From a checkpoint of a small encoder-decoder audio transcriber: encoder norm rmsnorm, 149.4 epochs.
Rows from expert 23 of block 5 of the audio encoder, named by matrix and row number. Rows with one number belong to one neuron. Each number is 200 + 40 x the weight over the matrix's rms, rounded and kept within 0 to 999. All counts start at 0.
# up: expert up (encoder.blocks.5.mlp.up, 32x96x192), inputs 0-191
# down: expert down (encoder.blocks.5.mlp.down, 32x192x96, transposed), outputs 0-191
up.60,193,235,191,189,193,247,236,231,241,199,180,235,175,282,249,333,160,195,198,153,258,221,272,135,154,208,199,221,198,288,212,178,236,154,268,180,194,69,106,207,211,186,154,172,279,219,207,209,269,213,82,229,203,139,199,251,158,165,92,198,198,158,244,113,196,208,194,191,207,200,250,214,177,297,163,191,222,216,176,114,262,147,242,166,232,262,195,250,162,192,152,222,284,236,179,227,175,178,202,238,145,286,173,208,212,167,188,237,270,235,93,193,219,216,186,154,214,132,254,174,232,224,195,203,139,173,132,203,231,207,207,164,237,297,183,230,158,172,155,185,215,187,146,228,188,52,187,233,146,173,163,189,229,176,159,156,201,186,249,147,184,243,231,189,123,182,162,175,229,215,161,188,184,205,149,113,248,77,153,160,212,146,155,211,178,245,228,309,204,256,229,259
down.60,195,262,138,169,315,197,154,198,194,107,178,155,179,207,187,173,183,181,167,191,167,281,248,133,96,213,150,182,211,242,133,221,172,224,95,147,201,220,154,181,154,157,196,213,293,164,166,204,208,170,196,207,175,235,171,300,187,171,219,156,218,158,196,220,148,209,221,178,332,204,242,217,138,187,146,184,238,181,188,192,211,185,189,272,280,161,157,121,243,161,185,239,198,203,181,216,175,129,282,269,215,224,191,200,159,148,193,189,149,208,177,198,133,208,271,251,149,276,231,147,169,154,190,163,166,136,196,158,235,218,187,202,226,278,167,239,161,210,194,239,212,228,198,112,214,157,177,203,226,266,268,200,206,243,158,185,173,182,243,243,311,76,236,126,177,156,218,170,227,140,213,236,167,207,172,246,246,206,175,207,107,201,190,159,181,214,251,215,141,236,238,172
up.61,219,231,197,212,193,229,130,166,218,165,224,237,106,235,244,107,188,224,249,154,197,208,211,231,208,297,270,190,169,184,210,242,251,248,221,115,140,236,233,179,186,237,159,211,228,163,224,266,170,243,214,216,217,238,192,137,188,154,128,215,179,236,270,245,221,172,251,209,206,313,115,209,230,221,214,276,135,163,217,164,191,178,241,232,218,172,214,172,89,183,230,255,217,215,183,307,232,160,210,149,188,224,113,176,258,216,184,195,149,240,187,245,218,245,216,185,123,133,183,195,248,271,191,202,168,212,169,244,199,206,140,246,172,202,214,152,194,257,158,245,126,176,274,166,204,166,180,192,219,157,244,179,170,217,218,250,226,131,206,96,127,205,234,225,175,239,195,214,222,234,163,147,196,168,179,264,172,120,130,218,207,199,156,215,176,208,186,164,194,149,209,219
down.61,133,183,160,122,159,201,177,221,299,151,211,204,163,136,233,244,253,198,191,183,191,208,231,206,209,226,146,192,171,133,174,175,91,202,176,205,208,208,144,173,175,163,218,213,252,150,172,192,210,202,164,117,234,188,197,132,213,175,219,284,201,302,141,216,209,185,253,187,257,197,230,265,194,170,275,101,239,206,153,192,222,176,245,165,183,237,196,184,238,197,141,176,222,256,202,187,216,128,220,88,239,226,269,117,160,187,200,206,193,233,213,208,117,284,189,206,298,245,192,146,185,174,146,157,173,221,223,181,240,212,233,154,193,234,152,149,212,208,238,185,261,182,260,154,232,180,160,182,187,226,228,157,199,157,163,203,179,180,127,164,215,217,101,244,226,149,219,86,156,166,238,212,134,196,129,172,242,228,247,184,166,238,211,188,214,243,236,233,188,240,161,208
up.62,204,272,242,172,213,194,192,140,273,205,238,176,232,322,230,185,187,133,223,168,225,156,349,185,221,245,201,193,207,54,188,203,220,178,182,154,199,280,201,185,174,202,179,203,246,140,280,144,162,192,84,148,289,177,205,272,180,248,104,224,195,256,226,144,237,226,236,161,207,318,253,137,193,185,173,209,176,157,148,174,189,267,288,219,259,181,223,298,234,312,122,194,207,150,129,135,241,287,210,117,153,190,262,130,202,163,162,205,130,154,213,242,174,220,184,223,270,129,220,177,269,207,97,179,246,218,247,176,140,116,181,217,195,177,141,309,141,212,239,229,256,230,202,274,70,173,180,143,128,210,147,242,118,196,87,191,106,167,205,245,257,145,133,191,191,269,265,77,281,190,212,233,181,178,178,197,173,114,202,248,174,150,152,241,211,192,224,202,204,219,173,222
down.62,190,134,206,176,193,178,234,279,209,246,182,247,188,162,236,154,197,212,202,233,82,166,0,203,222,169,214,181,148,306,231,235,186,199,277,255,167,191,165,168,180,234,181,216,127,266,206,251,218,289,217,143,298,96,202,196,69,292,140,169,180,204,182,251,81,190,201,139,180,219,204,230,116,225,206,154,187,211,300,260,152,206,218,213,118,224,156,193,209,162,261,262,230,268,341,154,231,285,185,202,212,190,128,255,56,74,230,201,211,352,233,252,205,253,215,181,241,176,189,172,183,171,224,100,147,223,181,235,237,213,246,127,203,210,252,0,255,224,203,203,196,199,206,206,201,278,149,183,242,164,171,154,222,219,232,310,228,288,220,220,102,150,318,204,178,215,196,319,196,270,252,126,262,174,166,227,234,220,164,178,135,177,204,137,248,234,146,115,232,404,226,181
up.63,190,184,186,197,166,222,207,175,196,214,129,206,217,248,154,250,186,204,126,185,195,191,204,207,233,146,239,216,227,150,180,178,190,212,184,213,202,212,156,188,165,183,203,195,174,180,158,259,160,190,251,166,210,224,201,172,199,199,153,202,202,174,254,217,189,202,184,185,202,213,194,188,202,215,208,211,154,186,236,177,178,188,190,196,191,176,221,207,198,191,158,164,239,210,182,177,211,211,185,213,223,200,162,212,199,177,175,191,175,198,205,179,174,186,226,197,184,206,200,188,190,166,215,218,194,191,140,214,224,209,230,177,218,219,179,228,212,225,166,185,163,241,176,200,189,261,230,192,228,220,135,222,187,276,184,226,171,177,187,145,179,177,180,197,238,216,215,229,199,197,145,191,186,220,228,158,213,153,191,250,218,204,196,217,217,217,196,245,179,205,197,198
down.63,194,176,194,151,202,193,180,187,188,206,197,243,174,231,212,189,193,217,173,196,247,183,197,207,181,247,210,148,236,194,209,226,154,196,231,188,200,182,195,161,150,211,224,208,215,201,234,168,205,205,160,193,176,207,206,206,233,179,156,246,195,195,175,196,201,255,183,217,186,206,186,196,205,162,176,201,203,222,186,240,215,175,205,176,241,177,229,219,195,195,190,175,194,200,235,228,218,157,166,263,199,216,142,204,165,186,250,206,169,203,169,192,199,202,165,260,198,225,210,221,210,222,199,202,178,178,177,129,198,188,194,181,234,130,219,200,198,199,185,249,215,192,194,151,205,257,233,157,189,186,215,212,223,237,210,238,264,121,222,150,212,161,213,206,204,195,210,177,205,161,233,250,213,216,207,178,226,209,201,183,236,208,181,182,176,216,227,160,169,192,169,159
up.64,208,155,219,165,207,103,255,206,214,143,266,218,221,207,173,192,208,161,208,160,228,249,175,252,136,110,171,187,183,240,164,188,187,197,229,201,250,235,265,186,268,148,234,283,181,306,264,330,205,192,255,115,270,217,224,178,258,235,217,229,144,138,170,143,136,240,219,198,167,109,133,242,251,225,261,273,208,178,193,188,227,215,138,304,148,218,192,205,142,175,118,164,178,203,183,112,314,194,153,212,209,217,171,176,216,159,126,163,208,158,222,168,218,215,214,215,182,181,169,167,157,153,285,238,222,207,191,194,167,244,214,172,331,198,184,269,212,174,234,191,224,235,178,236,252,287,211,211,211,208,273,215,228,268,304,234,267,224,210,166,331,157,99,207,186,175,265,250,224,199,183,165,197,201,244,223,191,195,123,185,205,177,213,237,251,219,150,177,166,212,146,135
down.64,198,236,204,224,266,204,304,163,249,233,260,130,185,253,223,231,166,192,166,214,193,208,207,185,314,273,237,162,274,204,249,192,237,198,270,193,279,197,182,197,211,237,136,207,246,261,207,238,201,190,156,150,230,170,212,202,297,183,209,178,194,192,216,160,168,220,232,234,219,247,231,255,216,196,52,149,231,200,93,166,180,165,202,178,213,232,267,153,255,194,194,224,156,170,193,179,252,189,286,237,242,203,154,236,315,268,164,212,163,133,101,238,220,204,159,272,154,277,276,301,263,131,215,231,188,175,213,213,202,207,239,182,214,217,238,191,205,175,234,177,235,211,197,150,226,225,213,240,108,185,222,139,125,140,145,176,224,149,146,277,292,215,147,111,227,194,231,258,169,209,183,178,262,203,183,273,210,226,91,137,176,234,197,194,147,194,165,180,314,159,267,283
up.65,221,204,169,219,173,263,219,193,201,234,191,191,214,173,179,198,218,198,244,176,221,218,243,177,244,193,158,193,200,178,214,203,198,213,203,191,240,245,242,229,207,194,176,223,186,149,222,174,144,194,145,210,209,148,234,197,182,214,206,175,204,236,179,192,204,214,285,240,180,212,193,175,250,153,190,169,207,102,185,278,211,205,198,216,232,177,113,219,194,219,177,209,203,178,230,209,159,261,187,219,172,236,226,199,181,201,143,197,204,191,168,175,205,190,228,209,185,239,177,198,198,178,225,189,213,149,183,199,207,160,203,228,203,233,242,184,192,177,197,235,229,156,199,233,229,161,200,283,217,247,209,232,168,174,274,209,189,243,192,216,212,190,216,162,113,193,163,206,187,224,198,167,180,158,204,173,228,230,210,157,210,180,240,156,166,245,205,179,221,251,181,187
down.65,199,191,199,202,236,187,168,186,197,204,187,189,211,258,214,237,203,207,132,179,196,227,207,175,200,187,220,201,208,209,135,225,222,195,229,188,205,191,209,206,165,201,189,208,159,164,212,190,254,239,209,217,203,166,171,209,194,145,232,128,230,267,207,195,233,177,212,194,199,180,198,224,201,228,153,221,200,229,207,187,145,266,207,211,201,221,178,203,222,209,201,111,201,239,224,234,189,236,235,243,178,223,185,174,192,228,197,228,194,240,134,225,238,186,277,208,218,210,201,213,186,186,173,192,234,177,129,246,225,229,211,179,238,125,170,202,194,177,217,163,207,199,188,234,195,169,159,198,224,159,207,211,175,141,194,241,203,225,239,201,249,223,190,194,134,180,217,196,196,207,222,247,192,198,181,160,229,193,269,189,202,192,190,204,171,123,197,176,217,138,219,175
up.66,241,217,194,222,170,213,204,189,212,242,254,219,227,331,201,164,208,185,220,180,203,173,212,120,293,191,136,180,191,151,255,208,235,149,204,245,245,152,251,217,236,215,170,239,204,170,225,146,218,156,229,208,193,115,159,296,221,229,263,213,206,176,241,249,253,230,161,174,169,157,150,271,234,116,195,236,57,183,171,187,212,241,177,260,188,215,193,236,188,267,229,247,198,161,153,175,193,265,204,169,200,185,190,179,205,265,151,229,199,210,193,213,203,155,196,235,149,176,119,262,281,168,145,157,184,180,246,202,225,124,151,261,263,163,161,309,242,246,280,94,140,195,189,304,138,273,220,216,263,247,124,229,171,169,160,262,177,145,176,237,187,220,84,196,176,242,271,108,206,206,208,190,219,123,173,194,238,232,170,230,226,175,184,180,216,265,176,188,225,196,187,213
down.66,199,235,221,197,210,236,266,207,213,203,143,225,116,201,214,215,162,221,242,263,140,243,117,187,264,134,233,264,133,176,187,252,148,192,255,178,181,187,214,231,178,224,187,213,175,220,262,189,173,198,243,209,134,202,136,153,170,206,182,248,175,258,137,221,252,250,173,178,218,119,108,243,157,212,237,141,163,181,144,307,101,247,151,188,200,224,219,106,186,137,135,194,183,222,172,198,179,264,173,168,179,181,259,191,132,78,218,195,204,188,217,200,221,119,78,181,207,254,184,96,248,188,236,206,128,232,225,177,197,190,208,155,216,142,249,99,232,162,205,258,178,181,205,240,256,290,183,148,227,120,228,209,176,176,237,259,183,262,253,192,117,220,188,186,218,190,212,303,207,190,97,231,259,170,198,182,148,212,225,225,156,169,231,155,201,229,198,215,296,202,242,218
up.67,203,214,215,145,119,180,174,155,220,189,188,254,266,275,210,139,189,207,178,175,152,288,149,257,149,260,295,191,226,153,212,264,200,211,174,170,251,160,261,158,181,195,152,193,111,159,110,158,219,156,214,161,295,206,235,201,181,218,136,238,276,128,142,285,216,131,163,164,214,226,210,163,286,100,170,177,185,184,198,143,254,171,253,265,162,201,203,249,177,217,186,212,237,234,141,190,193,205,317,202,125,208,175,176,129,228,179,167,170,214,166,215,185,198,157,259,248,157,246,153,99,263,168,182,231,172,297,171,145,140,159,228,157,198,124,185,202,224,165,250,213,233,249,117,244,193,239,132,293,234,213,200,188,293,271,75,170,200,208,205,166,193,206,143,180,229,238,123,181,174,162,233,205,155,251,140,201,226,158,196,199,171,141,167,189,197,214,218,174,241,208,164
down.67,180,188,200,168,224,209,164,217,241,197,236,150,195,163,217,242,219,200,241,177,279,164,249,194,154,256,264,191,280,213,194,196,231,203,198,166,167,209,259,199,250,200,232,197,229,158,237,151,188,217,168,153,194,146,283,210,232,145,186,87,220,255,177,148,206,271,252,224,133,124,193,224,228,143,220,200,186,217,226,244,207,117,244,189,219,257,163,259,241,223,302,113,185,178,194,248,223,169,187,201,182,197,200,203,209,322,250,127,190,157,51,230,145,176,188,276,220,170,202,280,241,161,204,214,185,149,147,222,221,185,201,203,190,160,255,186,137,217,210,253,198,189,176,161,171,233,236,211,195,173,210,191,221,163,225,141,199,218,169,215,171,175,119,272,165,182,193,135,163,184,178,330,257,214,193,260,178,192,204,177,224,258,180,225,278,124,169,310,115,224,115,304
up.68,206,186,210,195,248,190,219,205,180,231,223,191,187,209,209,187,230,203,214,198,185,196,151,218,214,196,196,202,187,184,210,212,188,212,166,220,195,188,224,197,186,185,205,200,164,201,206,212,166,177,202,163,185,233,199,207,187,191,208,216,209,236,205,214,196,191,216,181,193,190,206,197,190,183,193,192,193,208,230,211,208,198,179,186,216,207,216,173,254,197,208,201,192,241,193,197,216,178,207,243,199,193,205,232,210,173,203,208,232,166,228,218,220,191,224,216,189,210,205,171,200,207,209,228,201,197,198,195,216,196,198,191,178,204,188,201,189,174,181,181,195,187,200,175,212,226,179,220,200,235,171,186,210,184,184,179,184,216,165,206,215,200,209,192,201,172,174,205,210,203,234,181,200,212,165,188,191,186,198,199,179,198,184,156,199,201,192,206,203,222,209,193
down.68,215,196,177,205,229,186,255,198,215,178,216,201,178,190,229,183,214,191,272,184,208,195,183,206,211,198,175,196,184,182,218,181,198,206,211,214,202,203,224,210,257,212,159,197,217,169,215,219,218,205,221,219,209,207,206,217,212,194,193,212,209,200,234,188,187,223,219,208,191,184,232,210,222,164,193,198,225,220,191,203,218,162,247,203,200,207,197,176,209,181,191,177,183,191,187,212,190,190,184,195,206,194,224,233,196,194,162,174,204,198,166,223,215,183,218,212,196,232,203,193,183,237,223,188,202,187,202,180,231,229,207,199,183,188,194,166,193,200,187,166,188,188,197,244,225,210,182,182,213,195,208,223,205,198,201,176,202,186,178,163,202,238,204,175,217,207,219,230,180,220,228,213,208,206,178,197,196,206,238,182,131,225,220,203,217,244,185,231,170,176,204,244
up.69,252,199,183,203,192,215,240,208,176,232,239,71,337,176,129,228,199,167,131,181,224,148,130,262,150,187,140,278,175,131,116,252,184,189,196,244,185,173,199,247,188,249,145,245,191,236,161,198,241,231,203,234,278,138,191,209,203,44,223,204,242,274,228,233,202,208,241,118,205,240,222,195,150,180,189,211,212,218,212,173,231,158,207,269,237,178,163,150,163,160,94,200,170,227,145,201,121,262,166,229,248,210,277,199,146,140,103,154,293,130,229,229,173,163,205,206,155,292,135,146,222,255,135,243,194,233,221,150,246,140,201,254,203,248,183,264,207,223,172,249,172,221,155,211,274,234,123,125,196,235,265,169,182,156,217,149,202,186,189,189,266,194,202,223,230,206,321,195,126,213,252,188,168,228,142,95,164,244,241,155,160,242,168,152,222,166,228,122,165,269,209,100
down.69,308,222,171,208,66,209,272,167,234,243,154,238,268,232,214,228,214,206,127,176,279,168,337,268,228,217,224,195,162,212,163,184,220,205,147,226,156,188,208,220,259,182,207,203,187,229,130,141,199,246,246,179,150,154,164,178,253,166,209,75,245,163,240,235,227,276,261,213,211,296,204,118,145,95,243,237,216,162,148,230,172,110,146,181,189,220,186,150,134,259,154,118,193,244,195,267,218,158,41,177,251,201,213,195,232,215,214,158,206,193,142,195,130,222,293,105,313,128,176,182,194,211,181,191,168,142,202,233,213,176,149,272,152,167,234,205,116,195,220,105,212,192,204,188,222,236,288,184,201,218,213,185,168,156,211,286,217,229,229,194,105,239,177,149,238,253,216,191,213,240,201,214,143,156,126,185,291,208,259,103,200,244,192,188,161,241,224,151,262,185,159,234
up.70,190,203,227,164,205,137,206,182,157,182,246,112,157,232,207,251,156,246,167,128,220,181,274,250,68,140,277,109,135,285,210,77,153,198,257,229,160,271,184,171,219,210,278,166,240,142,149,140,163,133,201,273,109,156,217,243,162,198,248,186,167,105,288,76,217,151,173,294,187,228,261,222,191,180,128,195,199,232,248,183,191,258,180,184,246,195,169,179,243,152,165,241,207,233,217,268,147,231,339,219,143,105,250,206,186,219,239,272,257,316,225,187,247,177,233,193,132,157,191,171,184,209,183,230,148,184,193,214,288,231,192,238,262,213,195,199,187,277,199,35,191,211,243,181,210,216,179,162,135,180,244,184,236,227,171,79,171,94,239,153,149,174,166,245,250,282,224,119,113,205,234,216,237,173,200,148,252,166,248,165,214,180,108,294,150,175,116,212,133,130,153,198
down.70,173,244,136,246,242,230,158,192,251,282,145,148,206,180,191,268,285,210,232,180,206,179,240,210,210,252,143,217,180,198,193,233,176,203,190,159,174,178,244,152,222,184,194,166,113,177,255,189,160,172,119,246,186,227,229,103,93,223,243,118,177,212,181,160,57,181,159,189,241,261,186,197,139,190,221,279,187,216,134,207,131,207,144,178,70,227,197,192,199,209,204,58,186,139,200,133,218,81,162,277,193,195,310,168,134,214,215,207,221,211,154,218,257,237,194,291,250,189,214,224,153,238,126,214,206,215,252,186,179,226,197,258,197,247,222,161,221,249,194,132,167,202,216,229,199,204,205,205,196,228,153,254,278,204,220,111,190,290,276,169,169,204,222,156,279,242,183,262,238,241,316,264,168,236,119,149,160,198,290,176,135,268,214,143,255,216,163,244,160,47,277,198
up.71,162,164,272,229,264,231,210,217,231,157,238,215,147,197,147,187,191,249,183,250,237,149,232,176,192,236,205,210,211,252,138,177,244,162,176,165,222,225,173,159,217,189,232,225,173,159,211,249,219,156,235,158,202,161,204,273,230,220,220,194,206,179,200,220,211,226,160,225,196,178,174,200,234,145,185,174,307,148,286,154,246,181,263,209,183,235,130,137,248,177,198,177,250,185,265,223,255,241,204,220,243,214,203,185,259,167,149,275,228,210,183,108,201,229,212,174,224,213,209,176,190,218,230,277,158,192,205,212,210,136,201,279,181,245,202,176,189,121,218,87,156,282,250,207,175,251,157,199,212,195,202,216,240,267,99,250,138,198,227,262,231,220,287,243,212,242,226,199,174,228,165,204,209,148,177,150,122,209,216,203,196,182,208,209,173,248,160,278,156,149,174,207
down.71,195,228,226,179,243,200,198,159,208,204,183,187,184,146,150,156,225,202,293,150,197,229,179,206,184,186,97,196,219,156,129,200,105,196,107,172,228,216,209,222,185,172,238,181,162,188,194,154,244,219,194,238,191,158,139,216,50,276,207,209,206,154,145,207,125,204,180,190,225,165,164,196,194,228,95,165,153,205,217,163,164,170,130,244,155,184,254,178,267,231,177,211,189,195,210,227,139,187,207,193,193,199,154,229,134,164,149,205,196,155,177,213,200,170,224,163,171,174,248,151,210,209,167,241,195,209,179,234,156,187,171,161,210,160,187,207,242,207,233,202,278,185,177,182,186,231,143,174,226,174,249,217,246,229,190,149,180,175,231,235,277,187,190,220,191,246,204,202,221,195,171,126,263,189,241,229,208,240,175,273,265,151,229,172,181,243,178,103,184,227,248,204
up.72,166,186,153,189,239,188,173,166,142,153,204,110,129,203,195,244,183,186,220,198,219,343,224,249,249,192,147,172,243,213,132,190,134,186,241,173,206,124,132,173,224,181,229,222,201,202,229,97,209,247,211,200,148,154,199,218,211,144,250,174,162,180,192,237,236,184,209,231,238,156,223,175,156,213,226,235,222,239,226,212,229,200,150,275,219,214,161,243,162,181,210,220,138,222,232,173,129,208,278,203,208,215,280,212,168,268,262,217,190,234,185,153,217,225,241,224,128,162,194,159,225,154,184,191,167,182,182,209,216,163,152,220,217,138,202,163,188,269,195,219,187,206,141,156,215,192,174,247,157,188,202,223,223,126,187,135,146,208,162,153,89,167,296,177,206,248,182,160,192,196,127,201,221,234,176,195,220,227,205,146,141,191,163,170,171,210,178,269,208,137,239,266
down.72,224,159,114,195,224,159,203,213,229,144,204,162,185,193,217,171,170,211,163,235,131,254,296,197,198,202,214,154,211,182,265,213,296,187,209,264,141,221,193,235,275,206,94,214,242,111,237,221,151,210,238,226,228,202,177,141,94,182,179,234,217,188,245,162,153,255,189,201,190,152,152,185,165,185,121,181,173,166,213,181,176,175,264,166,126,209,225,206,158,226,219,157,208,217,167,207,256,184,232,174,185,195,263,254,227,179,243,239,224,214,138,209,219,220,219,134,153,142,245,224,138,211,265,235,245,215,246,219,125,196,182,194,241,226,297,129,146,187,195,171,245,181,202,154,234,125,161,203,188,239,133,168,209,254,266,265,215,215,143,211,249,214,175,119,179,203,202,163,219,195,166,239,254,208,181,192,168,197,178,206,202,199,195,187,231,242,233,194,189,226,231,179
up.73,176,154,194,211,180,215,146,213,214,162,203,176,214,254,162,201,198,181,240,165,170,239,268,233,222,197,195,213,233,186,256,187,191,239,169,154,253,195,207,207,212,155,205,208,202,239,199,186,171,189,201,210,207,111,166,202,237,201,197,261,148,183,223,203,188,186,187,213,233,206,196,191,217,211,206,182,203,232,207,223,144,204,200,268,235,241,218,190,219,227,127,197,188,227,213,178,172,269,201,179,254,240,212,223,193,205,196,277,218,212,185,199,199,180,169,168,194,196,127,193,160,211,196,184,168,241,158,186,202,129,250,218,208,196,223,145,217,251,165,144,136,183,203,203,246,224,175,198,215,235,200,166,186,248,188,132,200,163,194,225,183,243,214,190,163,210,205,233,222,227,185,148,200,229,214,152,183,219,191,230,214,186,170,244,180,145,192,231,157,130,275,232
down.73,209,126,216,163,170,191,164,212,217,214,178,202,123,161,146,194,197,192,236,218,209,212,205,195,188,223,235,163,173,152,217,226,235,199,170,183,186,192,176,165,184,209,200,212,213,186,196,194,189,196,131,247,255,250,206,129,123,204,199,200,151,176,225,249,217,207,217,216,199,206,150,207,228,193,213,247,197,208,202,220,199,178,156,150,183,207,192,193,172,187,240,142,211,239,158,201,188,237,191,186,179,164,278,148,126,153,168,206,212,196,157,193,272,259,185,172,220,171,221,256,179,220,180,204,186,205,201,192,210,177,229,194,167,165,229,232,214,184,195,227,184,201,217,241,221,219,212,207,224,231,142,171,150,205,187,255,178,239,231,162,162,221,159,191,194,205,175,196,197,206,212,256,195,210,243,211,200,203,212,174,149,220,201,123,183,249,194,139,154,99,145,151
up.74,166,174,185,273,147,204,230,202,186,280,227,246,151,270,226,244,221,289,79,252,130,159,199,229,210,258,262,186,309,237,228,327,144,179,259,229,183,247,144,197,228,214,169,174,260,261,171,241,188,203,236,215,210,270,204,210,279,262,198,206,154,221,195,173,227,232,123,245,217,118,121,155,266,149,265,203,258,180,172,272,218,234,173,252,192,172,324,188,217,244,249,220,200,189,235,270,173,125,240,245,213,207,277,172,273,174,162,238,198,240,153,215,286,224,155,190,268,142,216,216,121,223,255,288,162,233,137,182,188,152,276,208,168,269,136,185,230,228,221,114,193,222,116,159,228,253,172,216,152,189,173,179,172,241,222,128,194,199,213,215,172,246,187,236,131,221,187,176,235,167,165,192,182,196,205,167,240,200,289,137,199,251,278,132,211,224,196,202,184,280,195,242
down.74,217,246,152,208,227,206,184,196,177,200,182,185,205,182,195,164,138,203,264,172,252,207,181,140,99,197,263,185,235,149,171,206,192,216,72,151,180,213,200,223,155,179,264,192,204,134,204,119,194,172,133,259,119,211,244,213,122,210,192,144,196,215,231,181,220,209,202,216,205,227,233,199,240,180,117,201,184,213,187,256,244,262,214,207,259,216,112,277,228,215,177,74,213,185,215,253,232,199,238,211,262,214,118,205,116,153,157,230,225,155,255,197,204,161,159,254,59,196,168,129,226,213,176,150,177,216,172,211,211,177,195,174,210,270,237,178,141,211,193,165,199,210,211,105,196,182,132,230,142,279,198,218,200,233,177,193,202,179,109,177,301,204,138,163,196,165,195,64,221,132,189,207,152,192,231,203,190,182,126,213,230,189,184,209,213,118,264,140,69,213,283,183
up.75,143,250,167,240,258,220,187,180,139,242,245,159,190,130,237,210,197,246,200,224,217,209,200,238,204,201,201,164,242,192,147,155,155,188,186,251,155,104,173,208,192,267,230,187,158,187,177,209,127,227,208,232,221,168,182,152,169,205,129,193,172,160,208,221,228,151,179,159,184,175,131,177,276,185,194,184,132,221,147,246,224,201,235,107,193,135,219,197,198,234,272,122,216,175,255,185,183,206,246,323,187,120,232,175,161,189,219,201,126,171,158,245,205,286,178,211,224,146,223,182,161,204,191,189,190,211,183,182,195,202,104,121,110,264,162,204,187,165,239,131,249,198,248,186,219,173,220,206,222,165,166,203,212,209,221,293,97,125,193,259,154,200,246,142,193,189,293,260,141,168,225,176,162,153,164,185,210,216,167,207,201,215,232,193,102,173,248,179,183,261,214,184
down.75,180,172,214,224,120,167,214,162,181,159,291,232,208,199,229,149,187,182,223,198,201,197,162,225,211,198,178,269,172,187,171,187,210,199,195,168,199,210,193,170,197,177,193,188,98,252,251,183,234,176,211,147,211,192,244,164,186,173,241,140,163,240,146,253,194,222,193,230,209,245,198,150,185,196,182,168,224,199,334,249,267,217,250,144,199,247,167,82,173,219,287,224,171,228,193,276,236,229,149,243,207,153,173,235,188,196,228,183,180,244,252,168,195,151,196,203,185,225,239,115,157,251,264,293,248,167,241,209,220,240,171,214,182,177,197,189,242,180,228,124,250,207,160,266,228,184,254,102,215,184,205,226,181,141,255,218,197,256,254,217,189,136,195,160,183,233,187,184,224,175,250,251,249,172,211,207,286,193,92,190,143,177,221,206,168,171,217,246,163,189,149,182
up.76,242,188,154,155,185,277,137,172,242,120,137,89,245,86,168,205,181,188,259,281,202,210,272,232,188,193,123,196,245,237,249,195,251,194,225,217,156,234,214,149,168,160,192,168,125,185,247,254,171,195,128,225,156,189,255,144,189,224,142,219,210,210,224,223,227,186,181,166,204,231,247,206,165,242,227,265,231,237,203,255,215,240,160,158,217,163,196,118,228,100,134,245,196,160,211,172,291,298,156,210,261,215,229,236,211,202,214,232,215,276,280,154,189,194,208,183,198,269,182,218,139,237,239,239,141,175,199,202,193,182,232,260,134,258,202,161,193,184,169,297,231,220,169,183,173,227,206,222,175,240,224,236,116,171,98,226,228,216,209,217,323,227,170,165,215,234,204,213,170,177,280,195,216,165,227,169,218,195,194,202,211,202,220,185,245,226,227,256,261,229,198,191
down.76,212,184,190,237,187,169,128,223,129,187,192,240,224,208,199,219,151,185,195,250,144,155,172,195,154,191,228,162,253,185,218,188,222,196,134,129,143,194,223,149,141,213,126,209,248,261,183,193,202,218,212,191,168,268,193,210,238,157,160,144,203,229,92,237,198,273,256,215,227,177,246,191,152,186,137,139,217,244,147,163,196,153,247,182,146,127,265,188,215,192,217,264,192,241,197,170,171,206,341,187,169,196,187,166,225,144,197,229,195,176,227,205,256,260,200,245,270,232,221,302,171,180,218,129,247,206,204,232,102,171,190,190,151,74,161,166,161,197,226,312,155,199,240,107,173,190,204,138,292,168,174,172,235,141,205,166,144,174,186,207,158,230,201,154,148,182,220,151,220,274,145,213,127,229,267,273,256,212,282,236,124,209,191,162,217,222,208,291,225,227,145,214
up.77,211,186,176,191,196,165,175,206,212,229,203,213,179,184,195,180,204,182,184,189,210,199,233,229,200,188,205,179,225,192,199,206,193,211,198,194,205,185,205,218,205,206,197,191,189,204,191,185,215,176,193,211,173,190,213,179,178,193,186,191,215,239,193,199,195,221,197,180,197,196,177,203,202,214,226,200,197,174,212,191,198,196,184,195,224,180,192,206,180,174,205,222,188,231,171,178,187,225,215,188,184,244,195,230,190,199,208,180,185,191,193,226,186,206,200,194,229,184,174,199,193,214,192,181,203,207,186,208,204,211,196,191,193,196,223,195,208,197,219,213,202,197,203,195,197,236,226,207,193,190,202,194,215,207,216,220,225,199,177,192,172,201,186,197,208,205,177,184,199,216,220,204,212,212,198,209,215,194,197,218,183,198,200,223,207,204,173,208,223,210,199,219
down.77,186,197,201,207,190,201,186,205,182,227,213,156,190,225,215,166,187,214,174,182,219,221,173,205,199,180,212,189,200,192,195,210,180,189,197,223,205,198,212,181,198,221,207,226,210,217,183,197,195,164,193,187,205,173,205,212,184,153,179,222,183,177,200,192,145,198,173,196,201,209,186,193,193,209,186,204,195,208,181,198,217,202,201,205,189,197,190,223,207,194,187,199,207,177,165,188,179,233,204,225,183,220,198,219,176,196,176,184,210,204,217,204,204,196,215,170,204,213,196,195,205,217,193,209,201,204,219,197,175,178,195,186,222,221,209,197,200,174,206,196,195,199,223,162,210,203,223,203,174,167,179,198,194,166,238,221,214,236,214,188,184,185,198,207,207,175,199,184,182,196,190,195,180,186,167,193,217,208,225,201,216,216,195,194,207,196,223,194,207,204,212,175